{
  "model": "image embedding model",
  "dataset": "retinal OCT scans (Kermany 2017)",
  "train_examples": 49215,
  "image_size": 96,
  "crop_scale_min": 1,
  "horizontal_flip": true,
  "targets": ["finding"],
  "num_classes": 4,
  "embedding_dim": 192,
  "arch": "resnext",
  "norm": "batchnorm",
  "activation": "gelu",
  "depths": [3, 3, 8, 3],
  "kernel_size": 3,
  "stem": "single",
  "avg_pool_shortcut": false,
  "widths": [192, 336, 576, 1024],
  "am_softmax_margin": 0.3,
  "am_softmax_scale": 30,
  "init": "trunc_normal_002",
  "residual_init": "none",
  "optimizer": "normuon",
  "muon_scale": "spectral",
  "lr": 0.011,
  "momentum": 0.85,
  "nesterov": true,
  "orthogonalizer": "newton_schulz_5",
  "adamw_lr_other_params": 0.0017,
  "steps": 11200,
  "batch_size": 128,
  "epochs": 29.1,
  "lr_schedule": "cosine",
  "final_lr_fraction": 0,
  "warmup_steps": 1120,
  "weight_decay": 0.02,
  "adamw_weight_decay_other_params": 0.01
}
Rows from block 10 of a small image embedding model, named by matrix and row number. Rows with one number belong to one channel. Each number is 128 + 24 x the weight over its row's rms, rounded and kept within 0 to 255. All counts start at 0. Numbers have three digits each.
After each channel's rows are labels from the 100 images, of 14976, where the channel reaches its highest value: "responds to" is what is common among them. Only what is clearly more common there than usual is listed. The data: retinal OCT scans (Kermany 2017).
# convs1: grouped (4 groups) 3x3 conv (model.blocks.10.convs.1.weight, 288x72x3x3, each kernel summed), inputs within the group 0-71
# convs2: expand pointwise conv (model.blocks.10.convs.2.weight, 576x288x1x1, transposed), outputs 0-82

convs1.140:149086114131118141147156152167153114173144159119121133090141141101151139156123152167153146117100149160153129103092130150154133152161137140113122104111048107133131121143145120122167156148131172148141123125132082134137
convs2.140:103128148119111145150135128141109137131098134080129129143089119126152154107143154116076131109104114105158122090122181149125093087141144139141135151126149093133127146125117108143142172107114125151126163115159142088125152125136117125132113137113125129
responds to: finding: drusen

convs1.271:103110110104107096132116098164138119120152125114099140102133109151128114170123138112145105166162106116109105129168150115148110169131108156148092150121178104104114111127092105122119195120147139140111172134128121161080
convs2.271:111154167130121129119137073082091167127116098104142141108143095106126188091102111159085138130085077176131161142128089156164133107079123156153130112105147138093116137125104152192092141157109137133149142164158110088093155102125113111118117116125186129
responds to: finding: choroidal neovascularization

convs1.279:142123157193143158164143114158169155145116124162140149161116066139137167156157102129127126132128153081142136161084098124108130147109128143114098147143127125170153121143112150115144133132149119136111082105127142157110
convs2.279:153132150142157134144169146136130118114142111109173128169121103187139131131107125158142099156133110155101120114103135128103175145144120097123112173100128107127150155131142091171145095171135101151151070121110142091115127109095146162166148168142133104
responds to: finding: choroidal neovascularization

convs1.123:114161128129139114096124144097138185095119107132164112131126102122130116123124144088185115158146124126104139148084131137104131157082150100138140095100117140193099120115129124151084138123161088093118124135128100112115
convs2.123:161137162128153119062129135126077103146148158110126090115139118106154108113133119112118143151122138104104132161137120075160125099173137102160127158157136138098094087129106143089149089155097124162112112105144148135106136125105128152098067126118087131
responds to: finding: drusen

convs1.274:111147114099158161124070101099091138097163122131124118117145100095157144096123090117145173107103139110141103095129107106142120103128108136140134099092092109122130128084175117102143145115107119088131152118120080121138
convs2.274:131144161110162126103145151142168164156079145140133133121140119135129132119122147093127107109091135168113103098150125116110114136123162149154164108141157146166135114096158104094123116066116140172144140082118135088115140100105114137159091081090091143
responds to: finding: choroidal neovascularization

convs1.175:108154145131121120087127129112111144152103133157143120112119136135116132109175189111127161154106139101167098172137115142136090129118123157167146125124101145129115095146118105174137171152150137206132137149113113116139
convs2.175:103171099104125131092127140133140114106100111126153120099127136109132128095157132133178150148126205100130139185147159136125139125121150168108142116187110144169095085113146126135141147167110140140131143096081094086054122088107146122159098131118093117
responds to: finding: choroidal neovascularization

convs1.97:137162183132134145177175111140142159102169145105134116161127118162130148121120111126106118139139119139115123101187112107177099127120098153145110155158144122127150156158151139108109116115110147124180105107111165110147
convs2.97:104145107133101124101149112141216180081158153124085132136124168115134108145154129161097129100126103160163159121131155117140115142140105122110124146101154156114151130115115126101151157135154111165100139140105119115114127157144141126103129124161118150
responds to: finding: choroidal neovascularization

convs1.54:181106141127125140134149132142117121118107148126132128135101126165166110141145084138108109144118116117084111135150105163167107118083129086121098122102110078115116088107131107111141121178137105126173100165121128182133
convs2.54:113158119150130127100104178133094110095150156106138133136080115069140101138102135098143078115126143156145149114151084096102152093078091123114127155134148125177127105122131150132129141095146095110146120131186145118131106143112087119139108147103145162
responds to: finding: drusen

convs1.134:138146135123144119120173185107146170138150102140162168110158145112122127134123094105120159141134085118132163116115103155140181147146074140096163146119130157113132092122111132137159133140159114156110120141156108160095
convs2.134:109126144115119122123154142126130176131111147166125147144156143133116130136131174123120103144144162100130113081151131130087119142156123141102155145104130123121169126102133132144118129109141122129141162132122172157133157127137115160132131113143134150
responds to: finding: normal

convs1.203:137124140101134087118126136154162119148091174100120139088096146162131135119135150102151133105112148142144145181129130134147082079119111138152153109104134171134093174127103149134150160100152137115155097152091119109122
convs2.203:114146192136088139183163127133136142168100169190120142145149149170183109126135157125121126155125150127152173149099133142162143152123155118130132144140135134090085103097145074107132139126121150099119136136121127138115116082099156174104088099123124153
responds to: finding: choroidal neovascularization

convs1.229:074142164131139134182117110149136149190111099133132142151128129124127127091158129111143110113120168110125155125129108149154141096120160173101145102097124117174147116130124127084096130147132132110117174089102141146098
convs2.229:142093127126101093106142140100148158108152104154153118147102096189139107105116088123131167106103129166108134142121101113111121101134110161148120139064118092087115114138116129162163151101145118115126153182113134141162079119133142112130112141133099111
responds to: finding: choroidal neovascularization

convs1.102:124116123129109115121170121173119154167156149135123128098140155097130116163120119194134140162108169124162139137093102212090112124150125149121141158126134126149138105106161127125160126153112134135098135136139127142096
convs2.102:126139142106141109117127110137146133119173139133111123153140114147116136099114117120112154132103088160112117133115114105100110148139141124151135153094135121126130127112150107157095100152139112135109125101077141109120148081123140136157173111160092098
responds to: finding: drusen

convs1.69:161127140109128125134103155115125101112118157142103109115101149160161116094136123132114094140089149146129093135142069133178118127101142116131101106101114131137108111093166091122119133181145090099143104163144141179107
convs2.69:126138086117150088114101128136126147150101125152108119118151103137147105157138122107129130133130170103134097145100157124178119104155096101110052157109075128126115112136125104112128138106133150147155134149122134155129172082124185151147137120120140132
responds to: finding: drusen

convs1.114:136119116117134109157126110154104108183134163111127113109111159107097127145132132187137131149119127113196133141110100120090144123183106112134135131116100126151113091100172135110184133146126168105107154137118113135107
convs2.114:097135149156098151176133151159109125117146194126174078107135156122141137116127116128163118126111157102082121151123121095144122085134107173138126139128172126100117109070105102126076122071101118120107183129160080095124110163156135120134102102141135099
responds to: finding: drusen

convs1.136:150129100136131140136099149122151111112123116144156132117138113100130101116105124148175116178133146091120151165093165085144138194117158113140138116114091123118138141150104159139120165141158092110101136149126065137104
convs2.136:102134105099176152124155150126143153135139147140162158149140085139109105127115164096144097140156098120127107151118113120089102147124155114124142152132138138116105098139147188107165121122129104109173104117130129110092148119135133146121170115124108144
responds to: finding: normal

convs1.253:164155093119092058100114171113120135127124139123079125114134091133143115118097195128133081125138128128137119117154124127134124124154109124108124135128143171096122153147148126189174150129118139109117131158158116115135
convs2.253:161122151119124126166133094076118151117111120114128165142105131107114131139133113148145120115148129117118138086158135173099130126135107105141115162112125111130102121156158137126162113124157133143111143139060132118136102159138127102109130092137140148
responds to: finding: normal

convs1.231:141108137143091151146101092157117138160111156172149130129155092170085131088126117102119097150157099126167128110145155171143124170117127180122130149111095110147134081155133131114108155138158147134105118109120149130141
convs2.231:154135148134126115158149157105099093116071100107109129148128104120139143094110093092119133126118118083132160125111114102106154088087130168102149146141141102176133116106155113108179189130101128160111110117106100171089112115144115143147160109128087137
responds to: finding: choroidal neovascularization

convs1.52:109153151133137101117150100154122183141112131107116114091172083117128100095145159110131149105123140123148155123099132090103157137165097152136149141150144162143157144172099147102131131163103131100145125082154144117098
convs2.52:135087140109145106124117113106131116161109131103157124171131129155134125145132111105109142146089107087125121088127119121090137181136143104099118124113114111106147132110133061128159098133135108144172125076090140148105128111128119139105144098127127169
responds to: finding: choroidal neovascularization

convs1.254:116146107149164184110136171112141128121130127128079150120145174158106118182151130117119209143118191107112115149124109135102161132122130100116152172109139097134121134137105122120115115148136111126143124110113136148110
convs2.254:111102121141128136131140132181141104119168148134108135101080081140126167164113147146136110140136096178101109115138106123134166092121175148124148144110113125145179170132114136094136158146126108118114106142145130145136159134099135157166113093109155110
responds to: finding: drusen

convs1.42:134154141130150157147150084155100171121135136117110128164131097111134106106142154118149148112146124116179194166103142126102129149097111125102152170155141158133069145137105124116142118149117128119125144131129091097170
convs2.42:116116184123149153126136111107108089100140069127122102089134118131109136117138120085103165119100140101110133131145120126149125154139094152149108110112122125101096098171124106117134137138100134172119163135088134126128113154125118145150126135101108152
responds to: finding: choroidal neovascularization

convs1.65:180119152104146122176105149126145134122143124137113128131103131161156100127122100128131109154111141133130124112168121113120107107117149093153098097091110113125137144106154108130113138186154118147188109140124139196078
convs2.65:144150173128109123118110139100118093110119123121151139111126118100123115086145116131123087131139122110110112119111123112130137090125106132100128135064145105106114149142133122146151153101126081112118132100101097136136118132103123164128120180127160108
responds to: finding: drusen

convs1.19:161131124088128126127127122125125129120121160130135138163117177096174129128169154149124100164139136088105091194157137172139115102104101085122075143122124131118111127139136095137121141106140121118136124144114133152188
convs2.19:171121127115107121072140108103133166183144107088138126085139146132105163103119161060130129139177128107129110137134134110130100167148131146106148099097163118117156131129108148105143050162156139185109163132122167130157131120121132099164104133139171075
responds to: finding: normal

convs1.225:124106118155161175106179151111162139135116128123115128141100173161104143181121120109127195150130194119119120137114141107139169149110090098123119154128132100131140154132132118125114123111152104137161125112114085135114
convs2.225:122144155167123148138120081112168123143160130115108124136102112176101157157139098123117121102092128131104157132135083154109132101105112126160136125111114102126079120153124088129105161090130129128140126119150137133131115143115145146127132139120134115
responds to: finding: drusen

convs1.171:162095141116156160111139145113112116132102163054166145156125102157146090157146103147159124145133155123121136098088143125146157125172134149140114129108139095126163142129169121134115134100148138087131169105167125135127
convs2.171:136116139166148129123139129117153148148154118123146134183112134083121142152136134139099128154189139107146149107174131148129122131139119128143134115099093118125140162162131139146117102139086156082141121134103120096115120139141122137137126085129145106
responds to: finding: normal

convs1.25:120167170121124124129112113128136069096123113116131134118130124121136171146118174142125155095183111152154122143122144133128173103111111164164128136173139137147084150142112169096112134114146154131096118107154107170154
convs2.25:137155101106130155111142122108096112107121157128117089134144139097131159161117105105119158110091164188135094132112092109124138108142112095136141118144145182121151118093109129082118120144141119145127131184116131165083117122139104094134154089118132112
responds to: finding: choroidal neovascularization

convs1.226:141154122145102071104119136138153147095168096159116125117117104140131110153147148179132115124133142129125146119138112132142073137134097086137109150118134132152128095143146151122158166126109125113150165199168110125168
convs2.226:166104159103153117114131101112112123100160109103117174109098123120136133136090132108161167097093081103142160124164122130103098111104124138153069132151140180138169137127097032118122086104134108140144137130117172114096118094132156108093110112148123154
responds to: finding: normal

convs1.75:111100114146107119156169129145100094139176157122136150102115190108144172148146142158121142128133163128144094099064136136154162144141147123159114133153109121149117120123133131139150140170115137124104116104124067117125
convs2.75:116040135134112117111141164171090159144140117120118133112171120089152118132143087088123128113149098109116075115145162131102107098131135125114112098089126119109107163158148158156114120143115170116091099136108091091101160175137123141133139111105135106
responds to: finding: drusen

convs1.70:128116105092088142120121122159164164106120103138088153128116158149115107146124108118113104124127163101132138127131160124101080088173086139139089126120080132147158123148163086101102111097146143138160124101105143108135
convs2.70:132136132099138105132142108132091123108140082087130136142124114127093156167140122122136109156136062149170101159143121095099103124139170161124125103114105119123167121133137134160091126120110161158109117153129110106102136168114098122138126150105121068
responds to: finding: choroidal neovascularization

convs1.82:133127115130122139129169153144170157145157127142181115117133126087138168166165144090101150134113164112162086140098157159147107126166123119125138109170106116147146106083154082150172128139119134146122127121125115109124
convs2.82:104119160118107100096137103182152095143149128131166133126137150166118130102138091134111124101107200200143097127090115090120133145103148097113124105139127081130143089132087099128102106129080134079129105085119124130127148120118082181094120131129136143
responds to: finding: drusen

convs1.1:160177129119164136158149123109097080105141170136159106136183106159119117118116169150150149137125117138125128152130159137125130137132119140113166125141146142169124173148130151063102140121120132122123178162122116152156
convs2.1:124117070079112145097150170098131095123096124100093134124157130083126161161130126172117115127131146150167130129094117103118118136156118115130130113153107122097137095148157160131141106090174129143127140103123139118137140166121151129153143095123158095
responds to: finding: choroidal neovascularization

convs1.135:147125103135145115174152138163138104186138183140144132125143145123124115162097144154113100133147139133170149127105105105205137140154128121141120134133102116085132158153155161132156167121151155135137140115123086141132
convs2.135:078143086135109120100098122111147132114166155116122129161127138117141097129120106154144096134094151146147133091150144097102132071155142097135148122099147145145107139101092145125135103139141109122155121176100105082132100148110124089121095116103129143
responds to: finding: drusen

convs1.15:121095056136136113132130136082159164080096137142144161095115185155137140138145133126150132133124115107148092138169120153095130118123127107143116129133133102126120098142172117124127085109167131185135135097130123117131
convs2.15:134151132138143112085101103140103149151121166094169104103143172161144147150097107153112119123140131112131094178185121128131115133108110165157143116114118146119134139178155151147105129100148141090090104112103141145156140105123132113113125111128115125
responds to: finding: normal

convs1.84:141119089173087110152114181112133122102086146160136145136152113115148121120128123146124146143119116111083117108121088066125120152108122147123127132103140146126149141186101148142089187151136107153148147130140149103120
convs2.84:073129124169132118148149120128133151098130128107101151157117117124119161139122163112148132177179130107123115123180121108112129124083108116103095170042120089131146150095166101154117139119105158141138116141146100116132133101158095131112107165121153167
responds to: finding: normal

convs1.85:131095125104130140179135120175116088152159157106141130081127136111114141158143134169095120145102128109162139114122110091179147148159101140137134092138081108101101123111161144100154119135123177119130141122131089144140
convs2.85:162098152177069106110154150111101138127162147151137142092149156110103129151133096127117132149079148140152129115106127138166129132118127159095127117149143165119127151142115117151078172077133127123125121135138113114160086132140112146124135128114109129
responds to: finding: drusen

convs1.8:112118087096082136140155127120119122081154170150128143152092140153125094116143133161113110120108139096096141116095123105162106113122144133112097125115087139147132144139130112078099088167113124164093100103160123164127
convs2.8:154151083127147122099130110151126144103110110108135175141110094148114139147108125190138138126128102115129156121158098148110122146140123153149147105149183142137113113146132125118128138160089125153139130155126091165142138106112108169126159101116131132
responds to: finding: drusen

convs1.154:103112152144082132136197153103151133088115140067097153145137084099118122133104067125120132141124070138116133123093117134141153149146123116153139148138110130147130128114136163125138087123125117147149140125135174156122
convs2.154:104100138150108173125082147162150111134128107107136144114151116126131166117089134162092180102112149159142129119123114131139076141136131164151142074188192136145154122102117130137133133145150129108119147117132142139119152123130114109127142152135088175
responds to: finding: normal

convs1.68:150140107147141170155133152116126151127157128116179115171113125140113166147147140140139126133086145130106175128127159159119131156130106119100115126129142119120153144104083142154116149124121154143070190189142141117105
convs2.68:095156127131137129112171115164168128143135125134116145118100110120087132128123137119140088102119152120128097106138151129153184106100117130127135138121134111147113119118170155157159154105108120103124179148116109096132134078122105132153116131115116139
responds to: finding: choroidal neovascularization

convs1.113:137084144106151150117172122142158124169160182162129122099155130112152144161111123139115157153167128120151109127093107162144148132167113124128156074105086152114143134073122124138139137139134147157135132144140109129090
convs2.113:121119138124156130130124121135161159125147112089107105143145154048127145134108134136124121116114120055125090131168132109122127091144150139114112123115126119136126126127127137128123135099160086103119152138141155115164115114087164152076075124144145132
responds to: finding: drusen

convs1.17:129131124157119128120126103122102111120149115089138111117165096121099140137073145142122154064173115157154125161131132158116175138135129125125158114160120098095151159132088160100137113090143150118165127158104116162115
convs2.17:116139158121098106133138130144156134066110101137106125125107136099113142162084110131152132095128114114128137121128133096101103120134141159095133114166115118090106110095145111132093100126145091127123093107110138135113116090112148095132116093108131133
responds to: finding: choroidal neovascularization

convs1.166:162158118137107155086148144069133114168094144125129141140169104137123136168106129146142134155143150127138143147135104207138110107144135132140112145053137161156123139153108114129176116123122127128134121120124156126143
convs2.166:074128124115140128119151114130146123098129106174146157095097168164107126094163180130101103090177182120127142151120148146091105133141114124119159118136173122137161129079076132112115139081142124146103133140151150127154156168133153134119134127114131146
responds to: finding: choroidal neovascularization

convs1.2:138156110147114119118124150089097123103157124105116149075140187162138120131129111173135136145094122118109087146202091165121107144102134151160134140098106124133139114133160112121139149093177121115122138144123127110125
convs2.2:102158121137113125167123093106105144132138179075125134137119139103111136133146120116089107130174126103175139150133159129127136132156147095212120119110145155171180150162189160138119162116128174157137135132107120129143133095143148132121117129151161156
responds to: finding: normal

convs1.219:092154131119150143135099106109104179165133158141117156128177102143127131120170087107088129164177147079127104177095133136111146136122137125114105115138147114128133113120147107084122133145170089143126152107125111134108
convs2.219:165167060158100080149151148131149151114150133179078130101142078179140099113114139092108145117110118134133138136129152102077152132129142149117118126149131124095139126147142119173172128158176139114121167122166143128143089123096092155127136125116131152
responds to: finding: choroidal neovascularization

convs1.83:120190131189157122138135131090103164091123109124121134203098123154121157096151111145145109130146150099072106134177146140146139114129128136172148119139150120122141135127132144137082130122114108102116138131108125135125
convs2.83:123139118154126150064153059096113125123139135111154140119101110125170132142135160144146107144114155133129136113084119141116114096117118123097148151107127113122120105141139133154139140194137098139145106091130115149140131074158118157134136141135107121
responds to: finding: choroidal neovascularization

convs1.104:153096160164126141125158146137122114148189154128131133113116147130141191161143132146102152114067136100132100147082153146130131142145114125132146097129108138169152122111145096146177117153104145151105121104138106109099
convs2.104:178130130115141097147128113098131141101221122104112153101152167173129148142135123113151162153150096172102155126107096139108116149149139182139177103144178164088138159105136153121148111125110130112097127157146088123186123122168125139096110141158100115
responds to: finding: drusen

convs1.7:164098100126105112106156080164102139123119104143146121169157155108151139166130121118089106125108124079099147127092168160157146123128111161115126108142129129128135139128107114135147106145090134173073152110097154109141
convs2.7:158131109125129106148171119116129113102131119116087102103145126080136121146134113092127186150132146120156163123120148122123102122120104112129125145107140105115164128091130144137129118156126128114091154116169132105166155124120124120160138124145091170
responds to: finding: choroidal neovascularization

convs1.5:139115072101090121107135135154178157097135074149118156131140146095098149118131117117128141144130105116146106140120117131166123125179134119125116125131131109104147165143139123135152108098144146128137120097105187076077
convs2.5:146155109144144172139136178138126114138126147096107153102120127164126110132154141088134129146131146155111115109154085170132097125132125138086157134089140145145133146113110180121130100088117128114149121139087116120113083149162096129159138133201154152
responds to: finding: normal

convs1.251:118160134128169188119150203120167115111105100113114137116138162157128123185120119132146180127100178112104108125090115128127125149124092117129118164107139112119104135134085116120129148118129145107145123105108128135101
convs2.251:153131114101149135107111089139099124100104154121122145126064110152123112120140083166123103120142126116121119122121117123097126141074158121094081143136172157169119123112140143152094123161094110092097093074102137128078101168095143164119129120125108135
responds to: finding: drusen

convs1.121:148212117145120171152126138143117136140110156107139129180103130105131153086136117159084156134164158131151133107196118119119120103170123150137141118162174128146132110158135119122130108144108113125118126125130138115153
convs2.121:124109097206116096128169081136109106101104150140135107133109115141130124135130117117134138134119166102131157130149122106122105155121132100131130139129115123105133098155084088106126116115074131135114180162145122106130126122153139138133155093112110124
responds to: finding: choroidal neovascularization

convs1.224:101176112143169181097120161104159137113137098102109146114098136124160090128126109126137156103108149126121120100093138071147132167153135099163172101140122126136136098118126140119143137145091080141116142118124095133103
convs2.224:102098107132132141117135130124122130128173159135137142096113158145115124121102173132155152139119087092105162133126119121102141107128120122123117094148117126160110122118114141131142118072096125146122136144125138122123152124124127132147117118122100138
responds to: finding: drusen

convs1.161:129092084127128110114157100148120148133112148088085153123138147098124110100165125107127115094137083128156108135123143076122115088092096159179100108125132125101113180116114137146134124132105149123083130115105124149095
convs2.161:161097079123100124072153115112155098090122108137138173111128113138100128104060121130110122117154118102123114126140115132077150121119152117088128115167139116140166080104099129143136135115084123102094087133126158110109086091114153168143089128143133136
responds to: finding: choroidal neovascularization

convs1.238:090142117132116162098171123127126158106113128108109128109142111123143101198137083102123178159129173112090156142124134127109127135082062105143109129129142113123142154133168123115129145124108117120125137111094110115091
convs2.238:127149130133129129136145135111177121139100130129138115146124098099157138108162125112101117104153122084096111103117139119140123106109149170101124111133133141118114122109128111129164152101122103104146104109106138157163065113142146116138138143125095157
responds to: finding: drusen

convs1.47:162143115116119127101150105147147106164119104175111147137113137121119118141130135114178141162133125116119109135157116130146151136094156132164115126128106113118134109140141119097203115069149122139092111105184156077137
convs2.47:137136095131160100161153124156112139140167134113156151146134108150127117110127150135148178123133099115133162137106169152117129136136129133132158131152158122174086108160109104119129145130109124116145095176126128168115144141129102154086139094112125140
responds to: finding: normal

convs1.127:126114113097134121172140111196129119155088184123104119093132161118118086157119112168090105150111131158191138128118119110139148116149135126140109145128126122128119125148154169096175118120124157106158135145122114144140
convs2.127:157095116146125159116097098128110122154139155135150107088130155129116131107155088128128135147142131133128148143141140119119110139149132093125145143116123105132096131142134115120078151114139155135136174137115076068146152130127150105149116059147146089
responds to: finding: drusen

convs1.265:108133117107192179118157186138140129100135117116120112108132180116119088154116130134133198101090148146111115087139100085118154128110109088116124147149149125107123178115142126137131129121111118139118111135118118141121
convs2.265:128131107132160092161152142122115162109128129175081108122116097119110122144092157102124130062135125134136112180110113123094126097170115129144084109130111175116132117156098146158152117081128081135138140096144128111178102165094144166128105125120100123
responds to: finding: drusen

convs1.165:136119131154113132104165146079134129121124172083112095142183142122140126149143121147119119139126130098120128156121113084129120191155126138100070097139163128140145105097144092119136129099146087110137159103163118132148
convs2.165:123110104153110153072132145085134128160136149108103111116112142090131135104087158081090114124164155146153137099115143119170114115147145156124153127155109114105161177145121150146082167113104127140134134094102073128127145127148092125148133134117138179
responds to: finding: normal

convs1.28:158094086113089157129128094127138142101127102148128151118105155120094115095130120127071133161113146099118126151096119122127127116141097132164102096116122135143158095122156083126138095130127125118153081077107175102114
convs2.28:154123097087144175129116098108142109132125123113144166147125140147162160098153154159137117113071129122118091148146119137122083178096165120131156141155129139100159144121082104172163117134107160117122115146159179147106144144110101070139110156139113065
responds to: finding: normal

convs1.160:142165099169101117128141141142131154156151159151153111120142131158134110117150186125114170119122163149110163146130132101167128110101095128122069121140131137100129097108098173134142138129150176137101115145106168129157
convs2.160:116112110103107141102112110126126160122104128167132124114144093134115086152118147141076147135126127073145103121142127081148148188126118102140163090122145155126139125146144141137108159119112166093092147099108143134128143127090155138146141116103122166
responds to: finding: choroidal neovascularization

convs1.138:150133128151171147121151125104126125134121127110138108150104115091124121117129131142068164169121125116112099152093152136104163149125103162124108111143109125131157101104172171129149092144180076108108111095110116116168
convs2.138:121143136141107124149096140075130085120109060124107125076151124117142136132111092101138104144100160078115108147116133138129150149167138116103150128120127151142133115124139137137136092137131135136101149153136130157108103110156104179157139093121140134
responds to: finding: drusen

convs1.148:116125136108119135144149141114155099108136110156158087105103144142132105118138109120103105104135139142083133100121117119107081122137117103071191126207127107139137117098102123102131163106138160116128143099106139096119
convs2.148:130106109147106149102105082156123155109151127087124158134170111175151070138112111125121098135134145139101137099136150097134107129114126095121119156105175148123146105105158141168167139120103101125122128090112160124160146121138123145124134140085145144
responds to: finding: drusen

convs1.278:157107129096120134077112130104099147104119135096118125114133119109085114117116098131118179141128152124130100089169147081121168093109107136097143089130129117083120135091155113144135115129116124125111128119124061092154
convs2.278:127126124087103134094115131116114098130131125140114133094160109126109090155158078121072094102108091089100117152133115210142133160123068107159137131113134130150098172141135115109138093107132131136118108134099114102158079108144120124079139150140160186
responds to: finding: drusen

convs1.150:140138122139132141149103129143106146146132135093126114099119090130144095138206097104161175127133137160127153140118103115128108154137133127127078142158142161103152171123131131116180157136167114106128186148115109137127
convs2.150:111107095155142124117118125150104149154120117134172105142121125082159120111152120142122114116109176142152135126132139103094175126126125148096091139115159090112112074117119136124120136124139114139096085125160147107137100140082117147100112143091166155
responds to: finding: choroidal neovascularization

convs1.259:103143113127099179118154137118125154126102144116117102103118135142122116150101119109129147140143163163117099136183147101139173141096108103132138152118137112075161130119117090110117168122137113152154147112076072122098
convs2.259:103063152164119159129183143149154138130133131101099154153161147120115132144116176129109132127120141158144150126130157119116143144103126143119113106125122106145103138133122149134106114140157173106098122114166149114107138174133072176155109136164128099
responds to: finding: drusen

convs1.90:109154139143113088099117150119114091133139102100142126148087122121105140123134128108066121159084070085114105154130111108157157124131092128101080132144119117094101142136137187104116119123111138120120125097116101109112
convs2.90:133103137136112139138137098095109071175204104107114146173145162084109099144112083137103141204107151130124118080118180135124101141135145116149114130098188109160132166132121133162110168135066113150125187139104165177118117118155125149125149122129111106
responds to: finding: choroidal neovascularization

convs1.40:175115147124107102146094138110121100111111139132099095122113132166153110142127092141137113147095121144098118120126104136163113100116142121166106155084117088129132109107149122135139161182142099106134123121147142213145
convs2.40:150171131175128110142097164120060158108120123164114140114142105148130147123103124127113114163070110118139139121124058134103140127169098107113118073110141145090163091116109171108120139134152115118142093108157140115145121099177088157173147161141158102
responds to: finding: drusen

convs1.261:142122093136139130129180167112129104103122101108106120103076177119111092144090107123150181129109160128131086109161143108129171136139077101132134143120141140128116132120119075144124134094110109134146145143121089123150
convs2.261:138093137106114117138157138117122118128173112114109055120110085119147096106163119139105136126174115129137124143107144150146110139098124131163134132128120102139142124138122106095129134123128140120129131116125179125128142076161121130167141142143145153
responds to: finding: drusen